From a checkpoint of a small model that answers yes/no questions on an image's attributes: 64-pixel images, fusion encoder width 256.
Rows from block 8 of the image encoder, named by matrix and row number. Rows with one number belong to one neuron. Each number is 128 + 24 x the weight over its row's rms, rounded and kept within 0 to 255. All counts start at 0. Numbers have three digits each. After the name is the row's rms in percent of the matrix's.
# fc1: MLP up (encoder.blocks.8.mlp.fc1.weight, 1536x384), inputs 0-191
# fc2: MLP down (encoder.blocks.8.mlp.fc2.weight, 384x1536, transposed), outputs 0-191
fc1.305 114:130091148095154102123096110099122143135140152143133149121108121152143106141113128147130150142135094098116113095124131126108115094128173119175103121106087164094132133114126131110118096117144108136111115150149101154121147139144137107129115127086145171151144117098097116150108150134174109106153141137109164115102152135122148088113121133137117124118153159124177176151154104135142143129167120131114105094119128106132141151142142126146125120133160138168151112110116109146125145111115141137131106126143101127144105076121135134154135155122132109147145118134145100145109178179091150119
fc2.305 104:079089134116117108151116163142155101165165159115121143153150111101130135091151088196087104159121154115122122121153102157133122123112137112172141157133146148175153092089172132108167136158140092124108127143109165104114094127085147105178150170168072130171118123144116120134163127130083123143146166100147127155147121146165179132122125080163116167121104106129136140115100148137161097149144119150126122125125116097107075108108132114141155121104148172108164177136089145147118138143125155137121087160126142105119123108147113092164093143109121149140160121153123142133127143146115160155
fc1.306 118:110124126173066131158128130117145113138142092119107095156163137092160149105114099177114156142124117104115133146132107105132114119139166133154149108116120102133109130126120117138078129083140083103169147111132139170098135174107157124157167149114128141115130123130098093156140120065126108137139126141072097147110113129110121150117143121161110073148159129131099150106109161136121144148131132143138167109126146144152142100152144069168131138146122110134150142146157134126117111130132114121106156110105158117152151147119146089173131155127110177119132097136119148095140136111130134118
fc2.306 113:119118158176089116139168117127116140148091131107155094125100125082112140119143070132128125109136127149117153119120157128142111158068125088142115120150134132139115160124147097147117121108170127111149095135106142108148128094135102105165144158151098160104114114123117160131199139089122096123122108146116150153134112138123110167123119109122104105107167097079102116141135108127117123125084125116139111141096105157167131092117098110138147128119141121112131137125126110106125120104145123142148118146139134138142179113136156108164124148133115145126163125099125142137115097129118126103
fc1.307 100:106136108137166137143092141092130104092121122131110149111128136120107120150140139128075131183103142119129094095117115079139138152122117123091140160165115109123131121110170151143146099081162142145167167072120134150174130138182132091139136109124111113144108133095117112089133152158160154135164142106154141119110132104125091102138176175103122142167093110130093162121125143159164136137152111152142141153145117086179136159089132075133105174132127119137104119158113158094084164146141167106096151102173116151097122111184158112102137166120159075154116103112116095143134160177148120156
fc2.307 101:102077124130123165097122112153168116145155136182136139086119142110148116096125127165126104149077100094156132156100120107137160138140182168112154160099143150105116102140127124107106161095168108146129087151105124114110150076144109153106137093133149138148097121127111075141164137114141160129122099186163134095101151159122077109162112166142076147117152177120098143145102137125098115134147122144153123144133117096075125108133123138156131156084093142118113103105141122124142111114116120144099110107101143163139097130141152116104087119130110156103137169137170137095124108131160121123
fc1.308 109:095123144102146123143088105170131122095118115156133142103154124163180161130141132131127143089139114088149108084101119142082145118126088111133138133143102191155103163131092106154148120095139130130085093132155147119146124131129098167128124154102151181113152103121134122106104117133152134139140170151146124078150072146123174154110085143133110120124162089137128157121154130088135139119118130133125144132136154141109092084174136152150156126138125163078142106174114109172140160103145118101113080125125170142125095124171137162117114136099151140093133133150109085116166145128115149152
fc2.308 102:145165157096148135147150126155117152096146157095120118111126130141088109098150162078131152123139142154129138126139140156090106152191113155103174088139098111140107116132137138156117146096097127145118168135150155090081149175125122142119134121124087172114149155121159145092140148159101101130130136106084156132132108109117145100087144092133098075107114075166140103093120128160147158136101132147154110090123117133139166177130083085162087065095128129109150151098132131136132101128129172166165145107152117122156165119136069144160142116160136129157101105121080121177108122100122108114
fc1.309 099:150107141112127148139113136134136167113136153155140165150154163094145108124103089115177111118150155111123116125110119100182128158154101162085136156179160126136150131079107131098101145147133111099102149113092089121144110131111160094150156110094129151164140157113096121083090157090153106124113153108102141121131103137139175116161148158105109157136136137126116111110182114124155124131098089102094107136158167110109136125112093147086127116108129111082147161092098101183112085111129142113154122119096122117114125091123140100113092121175145135113114106158152118150173125124172159167
fc2.309 097:143172126146130151115156129121083140129132089109141145113101122135150129121143123083174108152084131093133154090099138120125120104101125157106082138116150104135130059122129099150162145150166149137110148125161117155116174147111100134154116144159157186125133172137088120141147108124133136114123112141155092093109161156102125107157176143168137091176092104127095117163114141146156119135086140105118130108128120124150084087137085128119147167181127097098157094105146112123110128117168111148082104124136103166126126134174120129145111114091138145103150154110172145152140107141154087088
fc1.310 101:165156154123143191131173123113127107122128099130121149097117148115113133117124115077099105123140117127116102109147112102163137118160132122122152102115174167131108145118107118168125132164173140099109123145111103146094110100138096133140111114124138117087097139148144183165171117108130118141150089137128143157163116187120109123100126089143113100169119127131115150154163153137093124149140136153169109104111141098089134082123120123104096140114134153110089089101123157175123156098153174112140094108149176117100102116138094141147118118099112169181170075100099120095095120111131165143
fc2.310 100:151184082127155103108100124109125100146097137191095115126096106162123147122128172109124124095131106113086144124120102146097138104141104159135103177134149157113152098150130151123082107076136177132163126158121099092112105113132147121125102147145101117146143134137155120121101113129135148120110075129119084122079152102145173122109127135105121138113152160101172146143168127154135138082099101106163165103119131098116133108124143091128102132140151080138164145135166133102167142117132136138112111133129131119126133105129131117115180141079094115136143151118183145135100128137134130116
fc1.311 101:155163156103138125132132104156133141141130181130109124132081177092162093121104130130165127112176161096154118159136120135111122169111196092124124101160140185093140147147126158156097114097144124163145159131148159153120137151141114146134095142118137145097103086107144173107091136133095115132130174071152109147121142154139141079127146100157116156110125153084111128097137125125146138183118132163127073116112098135120115096115089146144139117129146112139138127138109154156130130108110134148133129124115130157088162092135145120113148146134136108126146109119160141115123111152171105109
fc2.311 099:099177109091137121102111148151110116122165148122153129126129113103152122100131110126140153133138124146126115107128125141112111111158118175088087141172130156114130134088156122131135143169130123126058102126185120097092120156140113114149120110097101149091130145139167140123119115103074110160088123194149105143139176136090119110147111117169096111099118117164143156087145121159141151153172098130084079165133127085143140173168117162167131144119142140117139128134102152140108120130108137164139128117168169109110114139125139146121148136109098159142110126147119091136128146164102136148
fc1.312 090:117127116143155168128109089135120138120149142113135101140103157118146150166127167128130148127100119119095147132142122109116088161143156126148072153098135149115140162145142142139112144110113116159119132124100165155137158137133158145113107098068148090124163134122126125165106138114127104138163105128122168104126160161157152129094127154147126095143149111125114168144126116120125166101124107147165115110163159107135123134080095100127143065136141113124104112110131156134115186128141094118099142121073102160147080165107114159154157164112157135091131124129183140153130100131120096146
fc2.312 091:106156122150124150121125155125135171128102112092138145162142141145124082149112113113166150096111161120128130123166144107158081141141125158067147157136156105115189088079142120110156101136143107077156116159147086109137105152099114122159125137152166161149145149173131179095141137075139139111108117140107084161100109158114131165115128146113133103160132116148091107134147155104148127115145114094125149101150148146138136086120155117164161115120135141107099111134148172100090131120168130106087125149099162144127119086150147076125125130135131142128098142091131135103115112138121135071
fc1.313 098:130113146099088152186118140136159145099116163116156128120109103139132148116122151126168144098105117079101122104167111140111120111100122123109159080102110114126142152153157136119191134105140095130094087138161144174114125168131111127174140118129078110111086119144136128162098141119151146136141137068135100167153081135173137117124113148140118146115123121133139139082128132122170106108102094064159141108095124114121125117142130150118127145128092157146154096123144082143178127102162105133130091142101087128130109140116135123161126134095118108134121131136142135102136137104110114144
fc2.313 097:152123133111120099126165124083106109127116162103138162080123143148152117119143126148108158099136098122127099104127147133129120141116112126104113178157129149145118108149151130138121082143115111121134141139128111142126102119165141152110149146124106136139115162111139119139174112162144196175176131095136130147150079133149108121130110097089155093105122080087143140136105108102162092121082095166146156138136113123106135103149129114093107149099165098176087146106134117078127104130106114109170086123105135158122143109114090139168128091119144170112077114111105116160112168127093139121
fc1.314 095:124095138132163109143161094114160094104112100085163130156118151155142126116115147159105178103092093126111101142101076110118092117081150083082148112121129106098136165121158158132162078092162093124117150146159148134155098151121133131096158140163113151110107098107165129109116072118124124164119120082141138098150119132134133114119114159117130143124105151146133151140116076181100116120110137169127160099161114111150126118141099117153155169143125139096109142136074134109174143158182115141136158157127121180111125102158123143127153142144132133135121090142128131106149126160107120152
fc2.314 095:136160128112126136148117090096162108121161111119139106113099108147128154174130129168139152135105138159149173153165169137123119102114137103151117102187139106161162127114172087158155127126168127107131094158151096131106116148117119120079172126143112097133133142116115119110138135138165101139108109122089135096116109088107094110096119101115143145118157080087152112183118124141163133169145151121116138128144147109128148162134130152096137138110147116103091159103154129105095155074119101117120135122128109126125091122132103130159189171126117158102158138119106156138078134170124142133
fc1.315 088:087087121130147166112090161091142112132078109082107152096088161155093169088095159115133117119114164127101151129101129083143141129090118136087144121168142109145140116117099112108143118132115132150157161133115089099146117157154104098093155124135102156154131144163098130107115140147142133159131149138128118080153119109146113150135148115144161150113111131117116155147141133112077139114147132152168124094140178156116102131132094112116170132105129146095117101148113174144144146152145120160142115140120172109161112158142166182134102142119106119149141110154123169152141155155143086147
fc2.315 094:133155105120124148108125135124139147121144110132142116171119088134106127178089168114144080105098089143113135136158160128099128085086121171113152141126138159121100121146136101151156118137096163109131157173162091135133123132137140133089081122153118121115096123148153119141157141093150092093137110135142117133113131079104151140125130146149129089080133144167144147104135111123115150168146138082114097167111117156147114112134152137160145112135136108145130163124149108166121123110164105117139140106150120166155114123137111117108163142124146130135076130110117175153163150142165145109
fc1.316 104:140153154167164088119124114137139158104122114139145149102152116126123097138141099152104092121093144125147130103120097093120089103142108126117128127125134145132106134137099088097155170129081144104072137115117130096119090102161140182124146140120141109138096144146120134114107138070091097115153111084082128089136153113118100147147145136153123113153089108129097138109112142108136123141161126176144120156152143113150100141172148114123129111109139146127165133148096094159120105144111153132100161088109158147145166093144128132113135140146129171132154141137110121098104129160148135135
fc2.316 103:124173128162106127105137093124111131150109131125124161135094152144114123096111146115159096110139093143155112092134162133117112121102156122077141164133144173115127124102132156072156115087112120146168118089101134143151153119147165094142101124136136120118118094109111143159142137100130129067127117066130120131164100104117125113136106132120136145114132107157184117095130149110146090105108135106114140136167117147160189120133121143143110123111122158148138128133132122140119100144112152141111162112144132119118104120151123137090131183157170141138124083152113107146124160138106145109
fc1.317 083:092106160147059105135095115122120119120149143099137155110138122114106126115136137154099140137161099109111149138101141132103093113149145170131095125136109087079085120132129117174118109098111148139114118117135140125107165152120141135081110134113136163165116111119156124114086119144122132143135096134122095099120120144131136128145166110139140171170172118149105096159149157103121131137137144112103146162178141169126114119121128133127105135154122107091167155089107130141168121113148120142141128140123105097143165088193152098092149110090155109136104134096080115171148133161167107122
fc2.317 087:125145118088143110112092147121089148152089160109137167146119125138149146127130152120091158118130103105156159130119133100117086162098141137115118146087152160106218111115115100086161107110157099141121153095156110151098129123106163136134113127148167110186163110109149112138152159160151099136131122133167124106119152108088157092116137108088121172143132182141157106176100131155142115145139154143143095117093150136155114158108161109178147131134137154107140125112105133110106113113112087122177157078147074113133100150103154118144113136108112095120105114128170140109136143094110131100
fc1.318 102:134158114115096168090190132133146116159134119139141115129096127128144180155127127140129097111167104128122126179107091153132138095133131148174125142100127167107111152156146136188113155145114108121155107092111130132120124092123104143165132164102111124107127118130156140122120137151117158134127173174129100155139105116155108118083121097158095152097154097155121167171108112135148132116128127141122160136151135176140140112177112101107151126082149152097088156134148130119101117129143134104095146105100147127090140127109148107128129112136149165102118144113122137109136121107134117102
fc2.318 098:101173095136144173125112106164119101142146136139129114116157145145098085124131095123120121116109159108130127104150119162124094119102144136122073137137120136149138142114116070125136073106104141159157086141131089103106137098070088170156099106117071120126137124149157138130125129113120116160117129098117131149174121142124172120119167135124129130117150119138115111127131162084131128133165158102134097135088099141155157103147070107118140139167127155086151111166161151148131116124089115129109126097164179111121106145084147142089163116115146144142129114133118109137188083125172177142
fc1.319 096:115118144088119152181156152105121131123101135124124117078167108128141123147092165122133112083118115136127096110123090151154144096134106078133156133107132168148100123103134114155139132155095085141077112169178153100105145108178123106141147149158149125148112106088154145133109148072118149111099124085085145093124121114154187105096110140138130147155137109131156117140113136106147102092114131126154122130111156104108103098146137102170120112090140133164101142130137115099093095135144126136086137106151108088108153107143118145166141163110136111063162140073062180126137094154117112125
fc2.319 094:134116126100116167166170083145138150092144141133075091116125084126159111124135140128126165134127103094132164136100123149119113127166048171123125141129147132120159096123134084140133147131122138110160115145146103128085110122121082142141127118138126114110130155155165144118119144151129146106087099112076141142151096114161076145124188131077171131116119104123118130144154138156136165153131118118135148108091081097154115143089150129094104109141160104149147126114084136147113131099116095122165134121167105147143099072137159117145128100145149105126123089113108088121104093152140111164
fc1.320 112:150152147104128085150126118136135127117150138112124131134127161114104133093135156118164146143135137134166123155131165133101100118100120114101158132099088160134106126084096163162124151124120108140164124125156116115104132104119125134142093093133160134136156126143086100128097108142164151132138086134110111111114141153125173121115125093148144111149142114121132106156110080121137125170120100084103138104121131133151126117114177138134123131062148138089112151163182120121049136181138168128139113105127154102151092094102146083150101138146146135115133115134163137145097126115140089142
fc2.320 109:110160093125108152112137138097164142122127150162134116148137078163080131092129153120111160160134086152116163156143153148151133125154093121118157123134106121107120136094105138125113104173143087103103149128154130134121119127110102140127097110122123145108115095110117109142166156126120114120119124117148151067128103120147115115115163153136112111145142116147147133154143107097164130153111135108168114127094105165160129152122099156158096196101142111152166114124097113113122163150166137099162174099140138110082175158119140155165172111166101121138166079139107100130114098121152164144
fc1.321 106:088124128122120147140124145086161149142106149105145176134135082152135105119118118103122133157097141124104163080130111147140103121128141083120142148143104112171123152121112121117125152119109106124126129127152123105092175145140156124164160143104194147111125173092099104098101160098120142104133152133136130139137104080139116151118141112153163144087097127133133177158090112144125118142143156099087102095088124104146114112117150130102142141116143138105121135116134113156077144162128092087129124158159102098166144129122156146115118127122110096090121134139175108150123171135131112155
fc2.321 097:161160140144107171104153151145146111144103135092118170141095153108131097130154161160109163114121114159137116094079125143113102179138146133112127114129083114101095144158116181106114095115136100154130137115149108124141091094098139088131134097137141142172099148115131134160111144117192131109117105142170141102099147153118132121132152133133117123099129104160110157110085143163143110106091143085160133139164131142121156117118148102128089137108166097114092094151148149134110146113131165117120133155086168143094128132148124125116103110116145143122163144095118150141162114141116122156
fc1.322 108:144080113142131123149125177163109154095117137161118120178102124117095163127143142086117147146123110137130128085144124105119106112134139150109120113146171108116111122109127115113174094144116172123120125140073127173114135158144150106089084089149134102143122144193130115125121142110121131112137113135130121097146132114160066135103055170129125125157072127166102138098106155135125128115128123161111154094160115148110147119137159144143114061153126135137160158132167168127107155115139150101147069105136104129126165149183124158130117150134108118151131156140128120131112115147124162082
fc2.322 104:139168140118119092157116130133080117106110156136120080112117159158117161132098150110135137090161149150085079170114138084131125090114107120151137145105125131121128138132135160154094087154107160112107122100134127113122111133141093150164141190148115113122121114125136115137103130116129146192123117121111129154100152118140087158087115135131119115143096150120124104126133163134145150112145158104133101147161178089130092125090122137156089094095103106090119104106169130138159117145075176132104108144101147105104150140135102133102132091097111139154157104201125112119159124178136079172
fc1.323 110:101099137153076125139115133120143167123119126124134134122104106132078181152162161165096138090128131155123141164116126126147158146083133148129113162092100151163125117136115109094125121086105143157115146101144159162170156136124141134112143153092133106080138145139166122136140154128113120133139086123128083147178158147160128150138108145117157133134111148121125123108146115122113194120100119131088128118156161121152066135104076109148155138141111131116158125145142147143170211122158102160104114094161124136096115163120108160146134130155131081131156149077099149115145153110143143148
fc2.323 100:134161132098067083143152140171132115102120122134131142142144156115113130162148153133143064092076116095116163123094130130143161078147138140109157076095113101123120089145111164144082156101141117160143128131076143140128138145088119126138111141109127119077109137144115147094122161107111150112107123145141163094157078159100092126113112147125134147140116117103125088113089093104105136136135098134134153106161112136150137102170161108133143124136135134161103143154161133136102157093122103144116095097174116107151154116119119106100129157111155132131110136143095098153170124124101155115
fc1.324 101:096125130142101127155164146117115091141154138078140089147098167090129105128095117123091113134126136106147125172097094145084147115093134114112154114118131102141172075156117150135151097104133146136104104168154126146139112136113115130123097153143122115129112125147119128152147109088161127151138149117159149117111101163140148120157133086148095115109165110137141145168139141138173110169142162130128143113107107133111141165099110124168084133100135153159138121123105093130138141146123191111128177104091125139119119123154155133141122140105145089084168157104138106120127113149128101126
fc2.324 104:141127145144153151124163124134141115158094128096104152091109092146095117098123161122151089211136127121110136174178145121145150125132105100151130157118168155140084085119097104109095150117139134142117129133136121077141134151149148108158131121101125154110145106098142152122124155111106122156115096113168139129145116096119065173163133076152115144161157163133095127116136114170158119158123135110109150165096122099115145081073186075126126147132124113111097103085151142104143099145128119130119127138170112108153159122124126090150139123098143158139145079107163119155101155091153106131
fc1.325 102:120112158147153119103121170087123110172110097110137121105146134140097159152142147138128172139167142151113083123145126148121184129145099075151150129112116138090147166120135092116143101140145181118119104121151148111114097142167143122121108122130150121097149124186107098144133127104133127136117162117108124154147131132133094133156131163131111105146145101098095126128105184135148102139124122158143136116099095085181130132107133154081134121102122109157151130121070163111129127127157107149113136124123146098132117114152087111139097127129159146145122141148098103137156145101130117196
fc2.325 105:150148129145143114139147126128110142152117167131125141129125161138127133169133147102114127089082110113116142169114096095135099107150153131112109109080115140103157165118117167134113138135138134161137071136099109131162112118168128125140107099080125156128124066088104146132136133133140103116123143122159113123186146134134142119108131155154117121113102199122147160167100150085128138119142145141128163115129097101157079127140163118140145150162128102143118157126114114101138096107131142108121107122138155121125142149132137158127149142137163146131140130127098105116141145174086126101
fc1.326 100:100154112183151077129107156143138091094129180109128107097124137170142069114141121086121115144112123121161107102097091101146124136105108113144095098168164146164108130102113173129178094147139113119154119123149116150083153135140125094138109107139127135148139099098108117140149108125122139120131110101188131145150076165125148143150152124090107070111138137110120121092109108145107104171151137166110156099122092169150121141105152095136171129120101102062132129162122164106151168145125132096109112134113133135116094130101141101141118129164134113150168142166122113146121116112120145115
fc2.326 101:137098099149102142145158137107132140137154153135137099139152115137112163171147161100104140141128134153089133109118122119097089156146105103088140130099123125133139132095141121139156126154127144111169145185123143172188119145109121105111145123125101135109101110117160121091113111158106101139102139089110138103135151120133183134114166155145173177107160122123102148177114146120122120116111154149135109111086146171128163156154142101130134109155101151083140145120143139137128124164163116121112120139147127109155164101137110131142086096096096082143090080132125126124092143143109078150
fc1.327 096:114141130125110132088129199100113128133164125128124119138119103109138177109143091143108099115055166082105112144129126119119109143070105131122088147119114106112148112150096139151136171141113118140127154136141116105162147138170114091130164102110136143114106113117122129154142138157082118149157152124121111116107125095149115123142075117141146153118152113131150171129128146117124114121161138103175151158112099101129120091121124110122091135145146156105132147154134115113116097091094102137155115123123135159096139107105127135127111143089126152110156131133135101170134081097093137119
fc2.327 091:109125144144177099098094132101120111079150129109129086142082088121092129166101084141135162094140129079170151114155096117119127157158145120114105152146141136113133128094156171139148142112110097135148130114102085154078112126120128148144144123137149103113125166142145120126126129098105115095142158140127099124152128151157120105139160169140127120168155130167163162099154147184094135129143118103116105095117142128094165107107100108130134077120120116153103149128149165122174149113110128144130092108109134126157138156107153103116147153112094165105125149110153132130126116118111137163
fc1.328 110:127148141097158105113105143142087133089151105138131111179137129103143103152146161179135139135135093140177092158120177111137102124113142107164108136100126149122112109103167107086153154095127137126130116107108108134134091082139139120110143123103117108081109125113088142159171078113133113146097159116078127155118104191139142150134121097152172086111125117153122158147092125079152131142078101134150166119112134104118093136146175100131111145115141124090127124151139154107161138154135148121170142138125104109093154172124168107124104138149104143116131113170113065142149116103125178134
fc2.328 110:092120121152123123109136125125150099128127145131145077171113155102138168142127116152162132090147146129124119130160125150114141106148096099152152119124107123134088151137073108121183153071105145080149120109094119146146120116131124134142149118149099111119141076144111118146091172155129160102144126141111109051144074145112140090170104145158104181128123167182099118130163125181126138100145118132121138132151142154102110113134135145159141143134157138126173132128136140166077102114127170145132119160147192126120125112102131104095130080116139118093112114113111093138148164118138092098
fc1.329 106:127111110096146150103106176155126179139131129172121152147149105101142116143123146121104166116127116121091163100115126093173149108146126115125137112130173160153121160094135134148128141124188110172104161156142098092123132141152147144157146127169125129164128137137187122156106169144150160127093164110070119099107164120126164125121139172160121091162112081096115145135109159163136132123157140106120139153132140166119153122102111118105167156122139090121088119128120127104135150091131122145129130122134136126122091136163103137134109086112124159114089102138153114092120121105151107112
fc2.329 100:150108142133179122143075154169112170139105150154073134134090166154157124070144107140106145147123114139133107109110116109115145152112164115136170173113133141132125160080128166119152144107149133171094151105097114146133124109137085144114145134105106164120098184118140105136147177138158115133170096138110106143118145152119089155103159147114092138100150116101116117155169144068141160092142100136139127136093105135123105131147147138167148114123105148137110135167174163160154150161138160136081096137163096139148140079117084159140110154130162169168148126112097110169094139164105137151
fc1.330 093:070095146124120170145138113129110129095112106132083101138111135128114131135099145119124105089164173107112170096149087131138113129150103169139124144111153122186108121103115096117162132128115141144160103094098115155133139152139129159125132153103166159149122094134139169091099126121107136159092169168171130131108128116155129080172163143139102122095159141121122105127093165150131099119133104129086141144169104131126162098123155141089118144144113128162143123088139120115173147109129132155144136144109106127115143146125088130114124198095148159140120116143135123147114126164138174146
fc2.330 096:144120125123130146106137159098131116137125139122146164108080109129111149176135088148114115141121112128078099133107134189134123157174128181127119109090128183092115155164134122148110119109135106113134142135129146114149133120083084082157145155090114124139179104138111110167083162116142149165113086112154151152155131129150151145130120144102094173097182106137125118115148123114124123103129162117150134126111148097131148100155150142097144110119117072154129166144074121131141151092093078143129104123146124167146127142140084133111136126156113110117098149141101105150114126090126132125
fc1.331 109:166155127104113105122135117133156131138140081141131129100124091118153135129112111143121120130091146096156146173150181126103125116075135135152138118148118129144174154140127115102172138076094143165117113174129138146131111150139131090150079101133125127160143128116128127111141078147130131144120128140114098094132126096141102113157167122100111165099132151136111104161150119182107091138122128159136142109152118099133112103124144134152143110131172148151119069111149141118142145118113128178126122188075150145123119137145141107162128144121095137105164112126098139134104126148153183184
fc2.331 102:171169128159171132074106132083062158116113124156147126118114139131124121131118162115136129143101164130169113148137130141139144134139148102119176111157131158129110123175170133128130125125182115155075122134137136145090125147119131122128123151125120142093137120113101135105113148155084115132158142113132133158107160125084102096176120121131079094136111148121156153087106127127151156137122129101132121099114118155119106115146158121109105144134137113110112172160118105158150102125132142152146158130095127134146164126106104110143127155117141136120150104096124112136101131099142166121
fc1.332 097:130116116118090126177085119104106139143183121127130100100149123128112111119117153107118100116115136090085137175102102110132104139122141078118154151167103112180115137123152156117089121107104090165134102089144104112123125094113143125116134150140141098162121157119174116085175147129105136170141106148147161124115104090159178105117159124119130119082140120098105143111092137108156132105091150136115134135109119135113108109149148162131131086117088129155174140131098096120164115104128151144145130096145115136145155086151167169156127097144130101142102076114186128141157120129072122131
fc2.332 098:102140110105145133140126109101107139103120172123099101116108151118131146116113137119150152143106148085102165092113135159071150130107162141099153105189146137150145168129133141104166132159110132148130180092108114088130143110141116097108121080144143119182120140142129171138106124159169079136090103096134147080145098165121137134105117118110156126142115112123117122139104127129122130119145154143109116081102119169139142156092153158162118114100154105168094100165146127096163140126154161140141096149124084138156131101120140124101137099155124152133104121144120138107110140110165191127
fc1.333 102:145130165121148162128132106114128138095107135135157122102130128162140116143138110135106145100125160112179114175110112142132090171086115104160154136125127120108143122138181100100156114097116117171144119093157118111129103169140108164133104134124127155139095141124117178132085144166103119176092177142093137137100152161109144125151109125193145136140162171111126114114133077115134137152123144082153140125149087123147156133089074105118077130168139122139087141142099132125143109151140185138129086148147171120120134103121082098102105157144131098160137133105147122109134161136149146097
fc2.333 105:138100127156141126158114114131143150143122135086161091163153071102101125134095112116135147087146118150137152114100138107105140123135117078142097096148092097106179121100134111155149126120135150136153130147130104157130108128128140138114123126117120113120145135114173132106138145099163128118102129137082124161125115099060130123135155127153100120130159126140139124079091117184181139107124144087084125127116155160107130085150130155163114156178129131132096127078131149114149116102139142151110165117128102143134141128104167131131140086107149160100169135161169132154140139121142146125
fc1.334 112:120134137115112117167111117099163105096104124098097081130151118113126146107166124160125102135129104109121158136159119118108117119165093127118123125165114104168111098113093113148150107097098123108158158105113161124137129157161176094115110152155095122121145170131112128172122144129135144130153181104154166128134162167144132140113142105136112136137108140149135158110155177159122174153156139135163154099116156124104119154158160125112082148146152096089178093112095129142090108167102122103158118097156138157165165150124171151139132150141090129145133139120127124162123103154125130137
fc2.334 108:182115140090147143146115144161148122105114111076141096124105162134125113097122128170159128117140130114078099122155128133092148157096145111097144161127143138115140142136125115082118126178178141109131164095130111176162102079140124110144155149115160168169133127152106108134145094154127182141119089116087120108158156113131088169138138128160126145160136165118105129147123107106145125158108085064096133126177157151136152141113140080136118088104130104145161123160168128117128139107093162123113153159139157147109145129139118110180112138178114100106118128102132122113116143153125152137
fc1.335 103:137138121134143084149120143156138139132083114152118097166142128086169143171102111126149128127156111182164146132091146109128114111168131125094137123120127107124103122160109109100140176103154169109090102159160162097131119141153167118123107089136143147148104149147156177158128140100152131117104111153120129119140127131104145102092152122094161146158164126129116105135162119146115145120130141156132129106129092118103095124139128133076094148142162155104117168146083114133177158113062107189140155169142126113143154116092145113155141149128104130139084081105155130106134107143127163138
fc2.335 101:140125097109106136153110136104118108138145099123157164130080128172167115160174119117116143130147112101095106131170132143152084136119130120126157093079120085085187122142169114173138123147165164123139171080134131133127137155165129168094150126095149160151128137127115131076156131113158140099115144116135119163110072139133185146091171153152134099120106149190105117129129128148113100113155141154125086119146124122158129121145091163112093104120052154098136137106132133164153106154155081118110113103107143120109124134114110129149148130154154128078150109089115086172117152147126092150
fc1.336 100:148139120121134165126106121100155087111119169119157137131095118115147125144120112111127104096136134128112097125120123113127129153143110143154114136117096103115092133120160121101092123130148088156126114128104133125085099153110154150124168126118123109127156127090160132090113126132129091133138133132106156167149119108147148086097093126120102121134168116148119148128154177125084091107123094117138099141137194138157140128089137110094111099133152149123136120106153111126074162111177152126154076121147136158097153124093128087104122168123109146106173157122119121143091167130149137082
fc2.336 101:158148177128133102137136156107138114107146153159135103165094160132114149123130123096152137144129154113119125163101094132124115151111116112138135123097123092165114095073107106144123155148140127091162096148135101105129104150155118102109169130129083150141137146142108152145160090141141127144082153131129131111098146133146160088119137155109134159123094089105162146053108171160123134172157148133124141170102164151145120191111170114125149144167145089105141156121097110131112137111111159147148098110141113120151111166116092103112108107107142142149129107097125133119143137159131149133
fc1.337 106:118145089089110092138167126139157090161090146131165115125120093121088179116094101147142111089138121149164136130149149089103076110151092144106105156139133099145160129152055111161130148110150130127087133114141122101101102133105139112105131098130143118137099114109147141146123126136099112118113180110118100162152105170173119125103062125108153146092087151147138154106162106141098118142124103126124101142139132103160138107155119152139149108142123136146109163133120146112123098113093125133135127093106109125156117145126161109130160155134134118108109122150139122165117145127107136080
fc2.337 110:143121112085135091099165149101141134098122100140113134122117106137143117154109096121117067128112152104168152131117138114173145104156122110128131121126163170090097116151100109160139133102104140126104158097171084171141152136111119152109144091126123121172119153167096144120140093070152165118157155163089119158103141152142155154140153145136151151140177122133118153123093154128170144169183138101104098156137115150138160088163113120130156136110156099116122114091131119124148118115126145140158111140097145090154149099122140118096082115120090121106102084158134165163137140164146138104
fc1.338 102:121204147152126122150123093160101124113129132145111160125142154115115112091115157088133116101101144146137136109115169145090158102139143136138094106149142140143112148159129086091134093128146105113109119157138134102147168130130120156097106137103089146129092108104109110169179160076129167151172125149159148152165116089090150111129159139112145124128109158116117102104121088117122158151116097116122110126126134110166078106130107126102124147173154161141169142164131122159103126139141099111166119126148147121081138132116113091142121174166100106083130158087105114146097122096160134137
fc2.338 102:116133140137154114100171137098146119122123167139114157125126131117131142174110135103126117161180151137140141122139152115119099153119115102090117164158091137144140178097121102092140141165079156137117155150115137123159092147150141159115103098121089136101131116159159168136104132133079097115142154081082143088126102137154129138140104076144128152089141097124135171084130138152162109127073109135187111080150143121117139128157127163163107168110142129118132159119183159146118131136115104125128130154129136144164159102112109169108127165125144148139125162134128093111132125137159136185
fc1.339 093:116103116134131128157159110146157094101106144111173105100157097100117114139146138159128131079154164150113125149102089139146170123147129123146138106119102116149152098124091096139110093145150113099102110146145132151105109092142064139172114092121094122133127120149121095109127155146137122134146093119085112115105171156130113167162106146091147112123079146140117105120161147081087108111096086090079128123153108124122096110100073111158142119131166185143148160107115154078098092100116134079121134164123146096147111130146175104143095124119147104088127119098085120142116141120132160146
fc2.339 094:134117151117167122115142110109128157166156157117122144114151145118147118121111126129154147153114091133109088127109132162142180109146157119109105112132185134158162129110161135110125135102102130155136089119128114105141132155166167094127133126116170098133124105121127131106094162148085137153142154147142142125139122132162109165115129111165135109134153112114132144168109064107085117131083116148123109135135109114144156122129147136119166139152094109132107114157109143098128155119136105151141137122171094162137100113140126130155120111066118168138125126170110117126119090138126154109
fc1.340 095:157112157099135172071117121099127140116174111126151147116108130103131123118120171151142148120180106099122129121094157136138101114121116092158123099101120135166134121121121134124136119107088103157176123079149125185111143147113100142082097095117137099099173110117122118140120136137155144145115127133155174122078142083138134156112174106129137132155115119173118138158153094153146140091089112085116147100111118092086093137163116151143102124129139134105155162122141164148141116082145138172101144093179124118125095127126132134105112138139108145102161172093127095161126154143106131070
fc2.340 094:112145096145104101126127107085139175154107113105115096138133111155115164126116117108163079122129113114130103163151132120102135116110158130091112144115069128121103087135117134159126113132119147109131120070153139115109140171119128145107124154117141115155131146140135125161178154144127147109078102186102125070156141126148161101132136094096116138134160165104127154112085142150113144142090134155098089102086089143119122143115098085134104119133121138087113163122111179153153131139123089164107173144092154144116094138138138131152167142124164097112105136123125095118161142160062164159